Weights of a small multi-label image tagger.
Model: norm batchnorm, activation relu, depths [2, 2, 2, 2].
Data: 203450 training examples, 36.6 epochs.
Rows from block 2, named by matrix and row number. Each number is 128 + 24 x the weight over the matrix's rms, rounded and kept within 0 to 255. All counts start at 0. Numbers have three digits each.
# c10: first pointwise conv, stride 2 (model.blocks.2.c1.0.weight, 256x128x1x1), inputs 0-127
c10.17:136149105117092150148120146148157120112133093116149098138173101081100121154099118142124100141122073102127177109132131147132107132155151125129084109123137135105152115085137149171110107119108081146155120129190116108119158156117144099146119147125185142111169127156162125078133124160121122142115095127129132126208137107135125145112100144106151099172105093122136092145171120117156125113137
c10.18:119139120105119125131120113128086172086130122168124118134127116149139108084119130126190114125133143125125115133140131134128138145123138121120092113105131116138093147160132120139121156115145150115100102114049118149112096118120118138153033056157100089099135143130138124138090101134124136142130113138104157066061122130127162110138132101144108079131134138130112138137115115158126121122146
c10.19:135149138122131141109110129169108135138169140124102130122133122110192141114140128138225138141151108149127111133143132111110130131150115116132146149165139131138118114143110146101153135108109136112123107135093059160135126129109132136114109107155173133131142106171145104125143115139162126226099129114140148120115123153146141159132182125145105139125201117159125135135080153140141147127126
c10.20:140125137154120177121123120140112159145125125138146143099159120127104162157126122121151154154152216134137185136114164145110133130171130126134204130152090117144118150125228120158096131154157160137122126133123150129150140135152119117123134113142166159184112131147157120132133137154119123137116156151139125199111140099101130106123108129109147130094097116148118119154109138144138136157124
c10.21:135139093121118123151131122090122068155117125118103095102115113137087105122121129150105126100120094106075208096124136149165119106171136151090091135088127122174136116108093148144126100123076105147129139150125120078142125125126146123132076144099107117077150140104105123084156133117113123069109095136116122100142135081089112153106085110120133117142124103105114100141125115168105129122139
c10.22:100138146112123115170136116140123152109139136176120168109125123117100127122089089183165125169138155164157096116127161117154165141099120129141080143099129134114093148164145151129132149127120148126125115140124126130103066106124138130150138112122073126126119151107149127125107140135076130121166116120137113063176139098116135109106128133142140056076102151132098093101190128084133120124098
c10.23:135135177117124120104115139090114126120122109157142124140146135121107107141140158131079076084129124136097123137101138120125070128103134106132136123129149114172101112174182149121136134130101143115129118099151146123150137138122127143128101167130112130069121102118116113131170133126146120116124150135129146139118140156116119128129125088138135179160122107130156172146113134131109140134133
c10.24:120138107107135148127129149162132130160110130161114105102140157120174110123139127110188102140128121090098138112126122121123116142131128098119150130149107118117152110147152096146125158107101136130093122114102099125160159111121108138098093107162248106112137112178101138133125157102108110171114151116140139143116106115114123164142145110108098086140179133140115154117131135155132151124143
c10.25:131165120149154184129122161067121092128112100116133136091126126138065113089098132106109087122140115089088139085136106144127121104157116167129172140116122149148134096111116116123085127123103112119112104138120147098132134148118116155140139138117120139137127140116082122109130106110148172086110116139145144126156147121130116184146105110102137122192146111158153131147127126145068148100160
c10.26:119122134120123109082130135132088120121147145121132112103129126138165136122130116115214132075119107112114203122128119152133113126106112137067097106165133135089101142091136142115138137118116105137104141161103113098125104094135151129158056103121172110092173144124092134100096112137138117192146133098127130102102145090102128136095136123140109110154201105119133121116117150127141132123134
c10.27:128120136096125134157133082132125159143109138121110109067125112153106076135131121118134116126097081152203161125099116088132129144163134068142134161107137107133142156114133113137111111059126106119126180117146140103128147125138113127081134146100094128068165103108150129115172144125108130123096150128132105117126118124167089118066109138155150135155113124067104139110142090140131117121152
c10.28:132120117115112097156153127090122117112124107136140109123130126097132109124127128162162153132084142152093177126102102065074151123145122102140059110131150093114118128111138163137176149129101127125104112154114117147116157143135162101114082097105100095084179122080135129134088130146119102096169145116081129101120124074124103134140068111162119087082101121130116110112163122107089135131095
c10.29:078126119153169102148117106121153123110141129041106114095098121159098138125151130131155163114104153129139115122120124151135100094093110158105157122087137143098185117102041118114072106102138109135112145142138127118127092093140111090145116142132114142124112135161123133137096106109105147159118108109154094103141135122117132104135129153124169118146118114107109105119132109156173127093137
c10.30:128119131132142093149110127118151094164106081067147165085129078109089142111133098169132158160111119151161096104126138149142127117123154187140110161119139126107174146105107152118121115145134099151137167125113090155111154115109153156139187098093109125163137135108126150108088131137164126163156164111134118120123147122142123145138125135155156098117113128130121101124129153113117132107151
c10.31:129153133139109120084127162106140110117115144085138144120114107134106128128144121090110092114111124049059181123136121176164108095143144159098091120138113146133118078095123124110116114147137078156146104165143093120141110142147155110164074149136156123071108137142109134107124125151133135151116110124125122094121135076087126122123117132116149120121205098139194090143144154146140119128100
c10.32:114147090123141154115120087110102131147124147137118123072134165126140127078111104122133130113105128131081152124104148139109136158103091113098167118125118099140128101120122118147073162119070125144073153102115183137112140135117080124117113101099128092116128108149099108103110153100140129110168120140131065076135147107144104142141113130111098075139118100090124112095112118147118129100165
c10.33:145113126129121110152132112117111110107116112100142137130135155120041145096138130152165137148104193117136138145136109128137157150133155172152167120113140150135129138144101126178159120139121162140135137088090100137142099125123135148130149095116086147187097129122136138130067118113155096113130151150123125114065138139169142112144130132136138105130032155143151108135137125081114111112152
c10.34:111123151137132144111132116107113153122111120147124118153131078109134109159121124125114101104142096129122134128102110111138091102082132135140140126140125125125102100152151119106092103112105103110114115108136161131142099111090100121148123170134114105077142143095097108135185121148116168136116149109137120146116131133139126144124118122126135220163157094125092163125126130131122118115127
c10.35:121099135133158128076118127114121103100140142110088099158117122147168128155145118140118120080099117151133119138133097165111079076108110146101152139147134105117144127154114109122121112127109097098150142115159146141143069104147136105129092163127182147098092114157149107164152076149109142134128125129160108142111122121130151109145167157124132161139132098121095111117133147130147144137148
c10.36:127153127127113126123132122150088139133137136117108163140112233143169149142159163234133122168122147160090143121122143099134119110095158092131123169097121106127088141161142117179112122090157177124113118097099127096131143132112131083115115115142178121141108104138113129138156108097086092142117114120127125123135119187165130112124153104131120132117126113097096137082144127127154120144110
c10.37:119109124132123153165137115116108168153139122200137136127130140112141102126105124149144144143140136137129105111142114124138155163144126119133131183151127135167135156120201130102117169137129124126142154127109182135131141112117145167125150099122133138151176168087118176136148153147141151125146122096116132155199121108121123147113100132148114125142124134109130152132180092179116126141122
c10.38:142134156127139104151121087119128112168130130063136142114130122149103151053129106110127117108089139132164101132124095138112117119133102125099177110130109124077121113126074109127123117073138121149090153145098122095099121144151156069097125103087084131163102129114144121138136096144142145167121124097146116093109115157134149108125132098112143104106125124117115112098128111105109127090112
c10.39:112168141138181133105162118129125162131159127155097129154119117179123118139131141127115108147131118124165117132142113129100117092083090099134107130148150120092163106135086092102107158138128107127133128144100078154124139132140134121116159105174155121169090148171148131183129115127104133138116111096161118142156122167156121178171143153134126137142134162122086129112112142158140157116143
c10.40:137115137133140148141089100126121152171090138115113136113114105143129113081125136105130113110144091125164107113129086133134131118147128146143102146103102112135098090144078079141110116104150141135149099153052109100090109118150113138160095097123121115140108162098133153122165122107113146149084102123129159075121108178118139133098148086143103098132159134084117136122108135154099140112135
c10.41:103128110104148136132121096097122143093119122155110146129126143118131156075138103124124113130135156128123110135130136152158190150118128132089138127106108132125139128151126107136086168093124151111089141113077105101102119125156108134128075085157108105119103104135151102144131106089134162095106101158131120095063124129127117119123140056110102089120138140096134114103127153129104157131144
c10.42:075113125102171144087125121132163100119150114101104067124123142149150130106146127130151147117094148117088170128119123160052090110147101119092151144114165151147157109109137104101081131092126087118103150137152128111158121090157117138108106146099132152106118073171113136123116116108091133169141121125178141129164135114084114092130150142089121122130124118119118110106106136163128137122155
c10.43:160126115110117161112109130152112107150127119136146109109120128104181153125117121126185121145135093101085157101157123148118120127144096126118138124131107140127142112112147113096130135109127131123133128139116059122117153119084084135132107131149222086102127104179110126096123127130138147211133108116139103128132144116136124175149151113103101112126189119140138105109100122128127128136112
c10.44:139107134115104117123135177160113100126150125132137121171095084162113130108091142117132147152122121123144085131175134177117133111090134116150072146101104171091125147140119119130155105124172122123153100123111118118123089133160168155118163102134135144144102163113138172137085110163131086144133122116091150124146141116115136130143146157155125108100087156130125060151136142122114115117119
c10.45:124053139104150140148125120160109124108137162159115138118110114134131130131122103139150131131107148138181082128158117124156148137099117109143134190121103118114138172165142105128073142141129122146131137120135149140126080106143131119120163136119112105109161146189138121118157117131078168145128121105147133100195129102087090097151171147167148144144149160141060131118130138072126154112144
c10.46:118159123136117154128119122148107171146190128098126124108114134126116101183154110136160101120161126138129149158130139137126073122090132113137114121145146084129154116134157125158118123117088131159126124128180188139127147120130121124100147177123148158150150139177180127143135144160129096133113135141142135128163152106161134110121129177150139105154121138132102110149129112154180130141157
c10.47:112115182154090084152108113125122128121118133100117151141128160153118096116115137121137119095154098130154088121079109081086081148167111124156141159130124069148109146121145129142153111107121162128152127062154106097117097131101117103127103148096091141106142149080103144095159134115113158139151168093078146117114140166106112119113138071149150150128133099091143110119130101128124138116137
c10.48:133109117077096174160133152133132139090141142170124145153111101119119165105091101091157086109117145077112135105136118185112101156103103141065148133127097157094118096097154103112123151104145096147110101110113157122127102121112095150132110115116122143119131147145115157113126113133132144125098098115138127083176161092081135113116115126079111080120131104153147094152161131113108124141120
c10.49:120115152132124167092140142144101130144140143136141088202132092135150146135099177088159164114161132134131076130149164128081116126108146075147118136072126126130111136160150159140154107149183142099141098164127139111121080138147149166113151112137162137153122136134139158156102097131146130158118124120116141184130135146136159128143128160139093170105092126117112101140139117140131117125136
c10.50:128144114125140118105163093109120114119138152124063161138106138156102131112137115127036087174088146136157072142133113099155146105101115170141109122135174093103146120119086120112118159130138139135108144103120046135124143133128138147131175123119119122153114120115144128147122121100133152108118150124129124113113147112167130147141147135125131137092101163114122114090140165109102164113143
c10.51:113103126106117150130138136118126155118132126169159164138128100132120140099111108126162135145143143121124107101145117170140139158127107140097113112101110169108121109129160113123128153106136109132101139137070167121100125137136137173165127082134106110122106134103136141146103123119158143166121097103124128037107136132104132128115136099116132033109140127126143112130134164125116135120155
c10.52:130138151135125134095151136173162105079141134129113140120138086127167143093119159115140132207138133148160128109124124134087175096147110100149053119131125125117113119130117125088120118134172091111154092155139059143115120136129126117125111108136126150099100112153169121106063138117101130158137101138133121103103123141112120147109160138127118092126136159121126126113086117105129131152111
c10.53:123108132107136125138132114141118104109107123143091074158117097138121108128153141125150138102114141109117198124106120143125155113168122098098060158086120137166109154136081136122095088114186071104148114144078084100090127110132114132148071085123163158115175138082149161124118122125134133154108118131120111131138142109155108145091138104131120137157101121105100133105151103169119110133151
c10.54:093140106101180145162111135083136129100126147134139137075128130128097058099146135120118086093140133104132112131095115096141130161126109156120143168125137072148141135100101096133112133146107126088163135086130133103124104114125079134143084118134130163118104113106153119164130115076139140084127092124173141116146114150141101142127133102109156145184099138126129138148139108153099146123174
c10.55:105115118154132133144136100119108146119149140133131134114132136116107105154144116129118099104143097125132118130099133119121110145077126054132126152100180097123120143130181157152103120098080123141122155105159172133110121107122100086130113184106091115057149156130109126118218137125129146124131127129116145128100132139121110119108115103160123164155099106101115147142139095102136112127162
c10.56:140109135120150183169139134124104143109116135126132181089123070138072106086116125111100124156135086110200134099128113124125142130137096108145145148152126100132085113144124125125146113113098146131110108136135113101131096145137118181136160122103140079121102120085129081118161101121147170056115144147154096147163132138103147124106146117115127147137151118141139109120132145140092143125134
c10.57:130110133136136137151122120111135160110135094210134134147154127080182139147157112122141134157145132137088143139158142108139209166095121137126113138146133145135114135156215126126096160112132094106104147132086137135114144118128099137152103082124141079112143128136112126145163145116094159121114139116140124148106100109111103148116131052121096131103148118117114137102153147112121153149147
c10.58:167132116132119150137144125132119088137104137101093166130128188142087132092113112104110103119133141110133127134147064137135170119135133162132193143095080105143139088106120077133122133147111189146120133093112155128115099139132128117108140112115101127156085095123135111119121124097140133092111099142139116120146133107168143140157106131102152126123101169132138138099100122129071132099133
c10.59:119135111156163134111150135136107121126130107142112157100129077158124142110129117144132138171141144131174103118134143154124164093101120116142112136114144139065130124099127118120104127143159114122147131113076106158117127120124136158146190082137145123173094155125131114138090112142126129160122094105141117128130140127136117117151152155127135108107128130160121101118116148160152139127129
c10.60:115089112104164148154137108157113115103176158148121119090121126124145137120104131120165109115081131131148123120139111111090128133142075089123125172164138133112114153086145111115113161104141099121132119143127127108125107102153132099096127136098121165126163136163154153120142083130113173190129095107172167112191144107103123139129139128145113134161123122136040111110135114112120156130162
c10.61:125149165100117143123095142084128151115150107182101147107119145108128124131124119121098108150141149122091100095134104136107125141103108108153124146122167145136119116113248137112121174085150130123130135138139158156120134116170108137120137154104086176075107137135143111129160122091140127116087103127135143129123111100076118130107100081115127126098126129113121134155163101140119145150134
c10.62:109160083150118164162120122150130102130131146101107147117130189124142133093104121097110137127123128159124135128134126127095133108111107122124088116111146107128076110111103132148123159143094165130121090115107156136084097082129133109125135098120105132089117143077080151101107127115095135054151127111132156116137092118123116163133105142126131111130141187133084138136059088123083115142112
c10.63:144143121092106086127147072085145099168132102149110130150101167109144119121165101186103111127118140133102153155142130093177175123142150085163122141113153112157114151109165129136107116086097124090138169107112145132114150117157141114121092135148155099110131110139139120138187107135122115080146121130119118139116147082117118134143122102121113122106093081089098105098145143139142156143123
c10.64:103139129153160106132138112140143180116095138139132151086119112119142119112146117157123123126084142101158155095079121098065136141170111123086155128159149071125160100132124125122156131125118120138097157129132117140150139165171114122129108110099128111115152142123145089118139120078121163120156168124115090139076115131103132118133140118148124154099140093147151082070192162152125162118137
c10.65:054164118153154117101122097126139146102132177115121152071157107105115132122173111085163122113146108154133140139066152114103140149144142093160102128124168081129103140094120142115124147103141141142136119115133085108123163147137132129137086114147135143103159147126165090117109134108165146124129124132122162093084150173154116110112137113154108123148130085088135155132138112142150134116164
c10.66:157150126114097112142115146110116109165122142106151096129120143134129131150087141140140152109106133129096120146151119133115125118061150119146062091100161130107133121115115162150161139125122126095137090147138126110104177151117171134145086129100116126121161162120119160094106109164138092148150135138080154082162155109151176115139104148152137099132096095128142116153145106103114119109104
c10.67:117140131129143137114149125107145150162075135169138175096124113094151132107126121167107097181139125106160130081124097111149152116148099122125115175128122091147101156099145097146098142119133108148119124146149176099154135143140134186131148140127074104097135142069110116084161152125139112133113118136123135134146111142093138121116152138145145145122119126129114137108197123151095142121116
c10.68:174135118114121133158101116135117124114115087172145124141104074152134115137140164067171142132121122106122136148193124116154116141081145125134099142117104130117086119144148163174118097124157123128175115156112117131093114151142151153147113137130123131116107111188165113104119128138101091153142111135133140115126145122116155112160129130098116109147103118133137120137120178104129108137138
c10.69:100082133123137081091140128125154131108120123124154121149132105162165123145137144146077147128100135176144113135102125126136161110143136175140129135131118130164151121162103132105130111217132135120124125129142158121133139117124110125177129125116103092141106113130137114131125145118118144098119144135130116174129120150162116099114162154130155191125089111123097159067133121107164133139117
c10.70:105139124109168174154135124118163131129104121144126130077140136143112107105110125164122125132130151162135119113116120122137181136147141147124160119140133115118166070097104054110066154126142096114112148163105106139096122121171107119101134119135123153131102094144145098140142127068111144122131136108160116117112102130106085169150101115103113108134136128109127119100122147155084164090137
c10.71:201077122130075139177136145165129121095114106092147094142097102143134150141107148103137130130084135110131142141206145114091102112111159145132114135122079141122119159113107115156121080102158128129125125158144078095131094125165139097086135145122143101132130104144147132119124140134120092126108090129098137135119116088124120100122131142129140104097111149095085117151127145096133135112108
c10.72:121120126107090137094126145143127111082152114098113102203129099144106157115101140073099127106134123114125118130143121220146111103128109142100131110105126175128107136147143126136112116123142154110112074097167134119133112109116109116134133162152136134120139132133111141106157092152108156100077095135140169127145127128135139162109117137130142135138133158128144124165114140101143093153125
c10.73:174102156118093145161177189159112132125115123130142124146113096121141115141089138098118112131097116139149117146174131110130114113112166156124125103115078147129103110151096122137164090169157149152110104127134112102157120144151143137146159126121162074133124115127143116127132145090150117135124101125096153146124080138132116155113146140135137131112126183111129118091090098118146154112092
c10.74:159141107096114119184127119119126105154135122130143142133126141123100114098135104148166161143137153142132093143138131132165161146114128139144096126100115165117101162141109146153140145108152172108106122135068083137104143120107130140165128083129066117159115127076142124140076141117140123130157131118117141095072107144146131146151123093129136072113106172149113113132133145103102132112113
c10.75:094113115141162101115136076113137113137125161137094126154147104133134107155172147124104096129170120128106154162130119123191124145122101137155120145091131095140140099172107133108112118125124132158116123116149130144135118089098123128150143160172112132120095128118122118179156116118115132116123152141168131142129142139171126075124146168126129174119084126134132156159126142118128100145145
c10.76:111085115094134123112095153120158114127141124125094130101129189123063096093117126145122135122136108119145089098096136116081126152185121138094161143088144152164165157133130083120138154149103121099132130098127113129138094100123082145130125134086132152129138107140110158074147110131127137121138149127134114102121128137118127162075125122139112102103060112119148117094132152175114154114145
c10.77:162163136133136111116094117114134105147143130117136177179102176158145182114146096137105132139150140133140059134173158168146153092127141163126151159075091114159129122132126139129117117134118148171172137147116122088102112106126110115120143130129107081134087123132140099129123142137125161129109112122160107109131155118149119097182122112114166114086126139136093140124071152162112103158106
c10.78:097154126135118103137107134121097143089145133124150149125143136129140091088140105126219159173133131147154117157134153103112159156137141109160097124122156145112094092134110135097137142116163160118149099113106086133132127142108129141119094098151113097122120144129173123149057137150151114119142138118102161093077146152152103132172148115166127115144142148111141194141147119135149138124125
c10.79:145145118108108112111161191132096109104104152125148136177077149136130150114108133092093110085121120087113100144123125204155143084113130158126139098071164169134106127150138132142132108155145151123123112117128157115139098121095128117131131111133084116144124134112091127120112095147125136112109114142141130128126150117141157114136117114130146130070127137165143116111113109108122109136091
c10.80:099140124168153122148142190148138127125127127130168102120127104118139102136123141128120113135159151119123147115094100106141145165107151142122141141118137145136131176148133119139123133153130126137105116099126143088147131154123124154144111121108122108133111141134117104109119140139117108153122109163127157142116110168125106116087231120150129160127109138133168140128137099135136185101170
c10.81:123097123107111181155096150076122121090121078123100094138155127117110129130113089103081101154146113129096108100114129143127122120128107072103140118096112118131117112152128097128126118137141141090163093088112111096142093138115109131118125120066141079134117113067110117104132094121129165074125110132149103137138078092131118127123116087088106138116119129127104090150081079157105133134119
c10.82:144128114140109117146124103150143146175130145112131089135130159110130116211144123128133161134132183106143133160136128096149118149096130107152118093113141105111159109143128144155123127127080129157113161151155175125181156143123130108127158156143183124140135114156162132165152137099130077111147145137113139154149129128136118128145130197136128139100108142103130100155176106147159113129138
c10.83:100151112139132143154144174159118141117152122150161129121146125120144150165117126147186161120152150166109103143109135112164143178088145114147100101142168143125151137133171156144123158140135134101110105131136146160100129147049124133158108129139125111142136157138140110156108133157161135151120105149115129115147124144168126115140170137145128109167124099148133131142134080160171166140157
c10.84:103125081109122113148154204152141078130135112116152144105142122131113099109094108099101104141141102147099117144113123133155111121128127118146129120103115133127115116129133129151142123174132159137155122116134173112148111147094104088152129131127116136100141120116090146092122156120099117085145088105125124112175098126104082177112108137134144124118121187127127131116074051138141101116108
c10.85:136115135136109094151144103154134142145138140114135126136123126128123150161150135120153161137124102157127133142151143124121099121100111103126102132105081106129100118139129198126194103119126138189117127157161133084178147151145154129109158177142124101126134109152150128097118175098126095127164127089114132134134125119155105117142099171134149135081106149080150113125133162107137079112104
c10.86:114078114113139154153135149111130114110146094130147141140177122143157136133107113115144107130170103153083118116119161141114132159112106131138143147096100152151135149134166104145102111189136140129190105112125146117126082132101092130165110116089143116131107089122109136079115110108145131107133090112162127136164132124173101133174152106093146122136109119117096138127107122151160105162137
c10.87:120144117092143133122129062125103099125169106136080134126110102103115109123162110164121121120123126099107131149160134139138114116118141137130122156109140130111125125118131162136155128078121117132129121108145104129110169144160152133122136153194114151103122105130158127125159093137166137134146121121142169131096115142121124167143101121111089125184135115070149087164126199168135130128150
c10.88:119116132103128153107126128161137133090116124150125106160144099119168117085094151062172106180137141129128153117129143132131147124145136115137082090123112124118101098145134110077121132148168129111147108159100047130132114148138102098093098087137152157103127104155149114104101157101114091160127104128137118099104125133124101141136149118117136105136160129125111164126094109103127124136111
c10.89:166083146087128129177128103158151140125109116130128122108115121118148169128158127138176161129131146148136118129176152134153095142128125147135123178133079138118116149133133150152137112131111127151181136184118129119117130120143139148129135138082116135146171122145138130112075144115101121170158106106134091085150115122140133110154126162112142076129114108108109116129136198125151120156125
c10.90:117168132118119138109159165138129113139123118132115100141122118138069134135130152140080092151132133073115142102127118130119115125145118096118093084102163158132148127140166119166106140066119116133104117103163141098146153122132096160141123167106166140093118114129121125100180130128114123125099130159124156088139131159091146144079125118118134094159108101156148123157122097156137153138144
c10.91:137131126088108106139140144109119131145117116141151176165088135116127152097117103147127141122119138079091095136163119156153151113103127164156070120105133173142100125140145139124147114119157128127123097154097129133109117117085151141162126095142081125141119119075110129160047129143145134130136106140108132090131108116103143121157135094121120075095137164168129118140143140121117120127107
c10.92:119148135147116094121148120147108144084180129119093138105137086123153111121136126133159144146126107140146122093141135118131149128144098148123070133128176130146114128121102141119106136148138134132139091118119091185124077120116153108163086116106131131119163148113156102115101082134117111168135171149100154104108113143136136164134160119176106117118138127132106161126123160136129121168110
c10.93:143128096104114135163157173146119152112127084177136122161137108113107096116080135095146088120103168096068147150168140130106119144090144117122136126144100151119096112135124119128151121138140138131106113141122135119141114133140129131137118128148135131115123111128126120137119144092125100107129075126112181131125078119083078171130140112131107107152144219128140156113106115123132118112131
c10.94:125148135131117137119126154110140080162109118100122155085115095155102132101090104118083121143117113087121121101150142160147126099139093175096081103093144161127131076083126129096098113126146087123124117165136137135099122141108125170152134141129132096098109139095097139102119113162133149117114105129108113099112134084052129116148094121141141099111152111132125124132102122114120118121094
c10.95:155146159108091140121121118114100151064133126169136110107057105176146125134113157119148144124114092141146094141151109095112079112127118140162113119106136102121123106141131157164144118142167148073158091104120068114081106148144145138134140164119126117130112121160165102120140102106139156144157139160107120142125139123146166122154135142149134157138127103103115131139133148119164136161110
c10.96:130133092139136146126093130144158143150127173152105137155136143142136135134126174090150129115201166097096140117121131144184163164106100103137095101119138116127135111129112147100108141102142125146102100146115123158114116096093087132128117125144138151114092127136105105148104128132114081142109100172151127099120131141109165087136148145117138112109123103169155124176120110080110114125145
c10.97:134113154120131140121126125123116125133137135144129090148123123116176085216115153117108111121104121117141126141110135119110084143109140138082124116160094127165135110180119109112133131155112117138104138139179094155149117132120090123121128173140167116114136096182131148132160129127132102117140109120120113178152129136128117145129141145120138191128151129128144161120110120109121130150136
c10.98:114148138125139139088113121095113138191111152160088129095110155122114115141130158143120090133136087130091102105122119108115099115158113131105132128114134124198132126116157108110123144118066125140136124155129117134144116127119115173131122160138160124091123131120114131135181119129124148121109111121135126126152128160108111133128130101144127134102145088126132150097094126217107152121130
c10.99:121109092132103117145118118108138133106067123173107175142101148131124086127115123130128102166118139105167104149143132128149143112165146152134157151106093108146123101101119103124111128151122152136143141125129154127122111102135103110098140136163081129117106136113149145133140163178076115087110110094133125145194113099136128094142090140119141142126122193139124154154151123134105139088073
c10.100:127122102098158172158129136133159112120138124162119106082125166152089111083125082145153136124120150162124125136108125121138169149133114120106158138145157113125147109091115056154099176122135142119094142120110155147090103098130102108064116111094112145124106119145140099140137123107115131125118112103164114086156125110114124161126106129101121080144099136141108115112143145142091159119130
c10.101:138114110149115075124148099147148167119110151132113111185112096144133098131132160114129130132129120085140122174155125128129162114111144141122123152092100125134130114133096137133123078092174133168114137141144128109160127126154131117110134143199113130120100112131180105151128139124086105095100134095132148144122095116131111089107103144132141148093131158139127130158141162109131125086101
c10.102:119116104126136145156177110156118135113110110095110140099105100129158152127122088160144157119114138137172143110150123142124101104114151133154136154128131133079117111106109112133106090138121101128128147146117163113130120114123150097145190089100121134169144141141113124142098152128119125137131135122130082135146139108117131141160139190124106097134137122133071068113138116134173108130127
c10.103:119168125169121110150129107099117104157098118102117118091152120135102071079117101106125126100118155138153135115092099082132135122110130158136120084112133120054085092094084132112143126126116124128129119118103125099098176117130142101107155115118085111144109154084121141109125122131140133123142145120122125125080130124107104165136061119110126134161116149131129164119151126099062132104135
c10.104:129100142124089112122107130076134102133144140113133101126118121135094098108100123103090089120145079124132127119123126148109107109173129171141118112112085163160102128092112118102141128113106140133150085092123091074132086102129109147143130152117147115112137151066110165078137150149120150099111126107105163087105169127061125139097097091160162106116130147099140121155121139150100124128122
c10.105:119112127136139109132137113145185122113127127056116122147145095131109136149161146106095119141106088145135135100109140131100155108166125123106124141117098113120166171136107138142133073132161089133103143160186128097128138141128126130131116167123105150113110113138155107090119133110113145114107169124126100146114122130133118108068123147113124129114084124103150124091162121059145121101125
c10.106:184099155130119091165118123151154141118086154117113105134088103147145094167128170121112130151091091125139132118164118091113104116138140139120112156072092100150126158162101114156138112173128135114114145146154117125148107125152133143136130158124100151114127154130145163131147181119112113123142149120116126158168152141123142090128135166165144168117094132127121154139151129102134132123094
c10.107:128083123127114131132116151149132125137137125102149120119149101137118127154130131130096113153142116119111169124112137132081133125153066088115061090139114135137146130126150140140139119121145088130144093137185143116149113113104105130156099180108161106081146095149168116109144104108142125134128129090111117138175111125100141099129106147131114112093107120152156106113130084107138113122094
c10.108:058085109169193162136131103145159149121127160125159137139143112122139178143157099143148147145160144134119157111093149139118177122157087109126117127132146132093156111136160149139079111118158137144131119161140110106125122124089087112155133117117151118132136151131110138144124105129123160109124109100182116147135135147155104106128141123129133130114125047102126091129152126136153108121171
c10.109:107155098157133139115125131100131119143098116120142144083129150111078106099106083122151126113122108166144132126098127125112115106162156134147192136120112122134116145090128119132133113109116154130146124104131132035117121146106119114126132123072086131126112142120111128031121088165159150114123115111129132107138169100124097140079112135138144127139121115065125062112145101158113143085138
c10.110:167127136145112098102137147149127149104112146128150102151124133119151093153104204117097122134099102145124102153120141105128096109120152147123114109116099129177122144178087131152144130176150155126109112135151123115158119137122123130126130157157114132131119121147130118148134136112112112135126123104115149167145114183162137127117154166149137183101090132105130171103116118105136138101100
c10.111:104165129124133125103139130137121140114187125126155152090145109127173103116103119116197126145109154150129143161139169127125137099143158112157078123165142126141112116095127132092135131121149119118157100182123119178121100135139140111147128141176111148126128132149155102176080094143121097147103107128114120126106112120124109113146146144128116138144148116105096177128119111149179128158121
c10.112:126121099120127147151102114151155131186149125077129107092143118138083123159140098130119122138146139117124149110126145143120099142150123107144108130080135129139160110080133149153133100116113088156139139160176180119149139144105115132123148156097143135111158107144141147087142144108132120125143133122128113103163154102109103138141087172117128099124082137131115107141139114146131109126148
c10.113:112086112138153115149140113142196139142107143103130110139141116123113109164142104150117155159130131124150171122115151113124131137133110131143096111089139126118186079137116126130125088139143123130133148137170164092126131137084133128135174143122133093137135120121140123150139143110128146067140134108138079162157155089149129124149133172104133149079093135151126102112158087101157101121141
c10.114:117131092094117133141132126147136146165177141115133100104150123118107117175122081151143124137137143123111144142133148109121144162117123101150092116135142125109184132119158169148146139112084107143127142114179135127153149133102132135128131159124155104109187110144154134117143147141115107137171132135111125082172149100099114118123121146159125081111112135139135130127143128139137135153160
c10.115:107121115090127122116138114126134102159128109133091083122139167129065150114109101163116114120148118109099128123135128140116118150135124111153137128064161166169157153109153120151087142109085144112096146070118157137141154114112108159101146128114134106126170098117081129090170131108106115098133129144138119107137137131099135153133085121135120102106068104124112093137128120168112135114145
c10.116:162117118132144135172124065117144122128131131124119176073115158125099108083141090126145149098097118188142108116098122129152138139147134173108199127155107107111134114104098109135144124106109136105120147119116121103117149132133098139100103135083098138140105133128156099085135125132175159129126169116133061106100140118121115152103109102101123114151131140107167081078131155149101138129108
c10.117:127151084152134097110126103146102139138100151133094114141106129130143096149126211137125113135142150122105118126126092108119127140149124085132074175091131081142130171133113115130098118098136131144114130131119106118122135120140120091117125146161129175100115156132119167171144096106093084158108107110103177134138105198170123122122129142137123160127095101116113182129110114142113132110127
c10.118:182131110131125081134112127141188124096089123113118149157091105133140114108152130151077155196121116121138152092141121123153157101154135168136097162082114145148168163111103121107111069138141122113119145102159127128105122133116125113125148114137101124118117140087126130125143128186099147070117137138110103160147161118139122138106124137106139147068109104117130133126169138095131109128108
c10.119:118128097174136136132077156111113127115119125153111132093177116110119119136131133109134103117183100126091108105106137133105068144121099103094133108163141079107114141122135104147161146116132125126199090115112135127127117154112124128137127135118136089132127159113116136126103107166164155097125104102141112121178075105134108112126099109116131128150137119144117117174133106196125124115119
c10.120:184139146147121128144149129167126119125126140118142070138107129150176125158111161133119174136129133119130156089176114122101101106101095138093122121116127103136133114160100133159125098131165118104129116136134091106107111128135115084082127132078174107139113125146145106128137127142139081111146121145134102137140158123140187060161133160126141123106099097147111122176156128126149120166102
c10.121:178161125156132114133128148116140111154133168158120121125109135154161134152107169128111126128181135117110147129147136133196130140081119131131122113086123086132142131146102110141102124110128123123103135097125130156087116134122108119093137119113133119135111142153118087138150113180143105145121134186133111124126166124131184066120164161140175124103096101164130120170131109119137127141111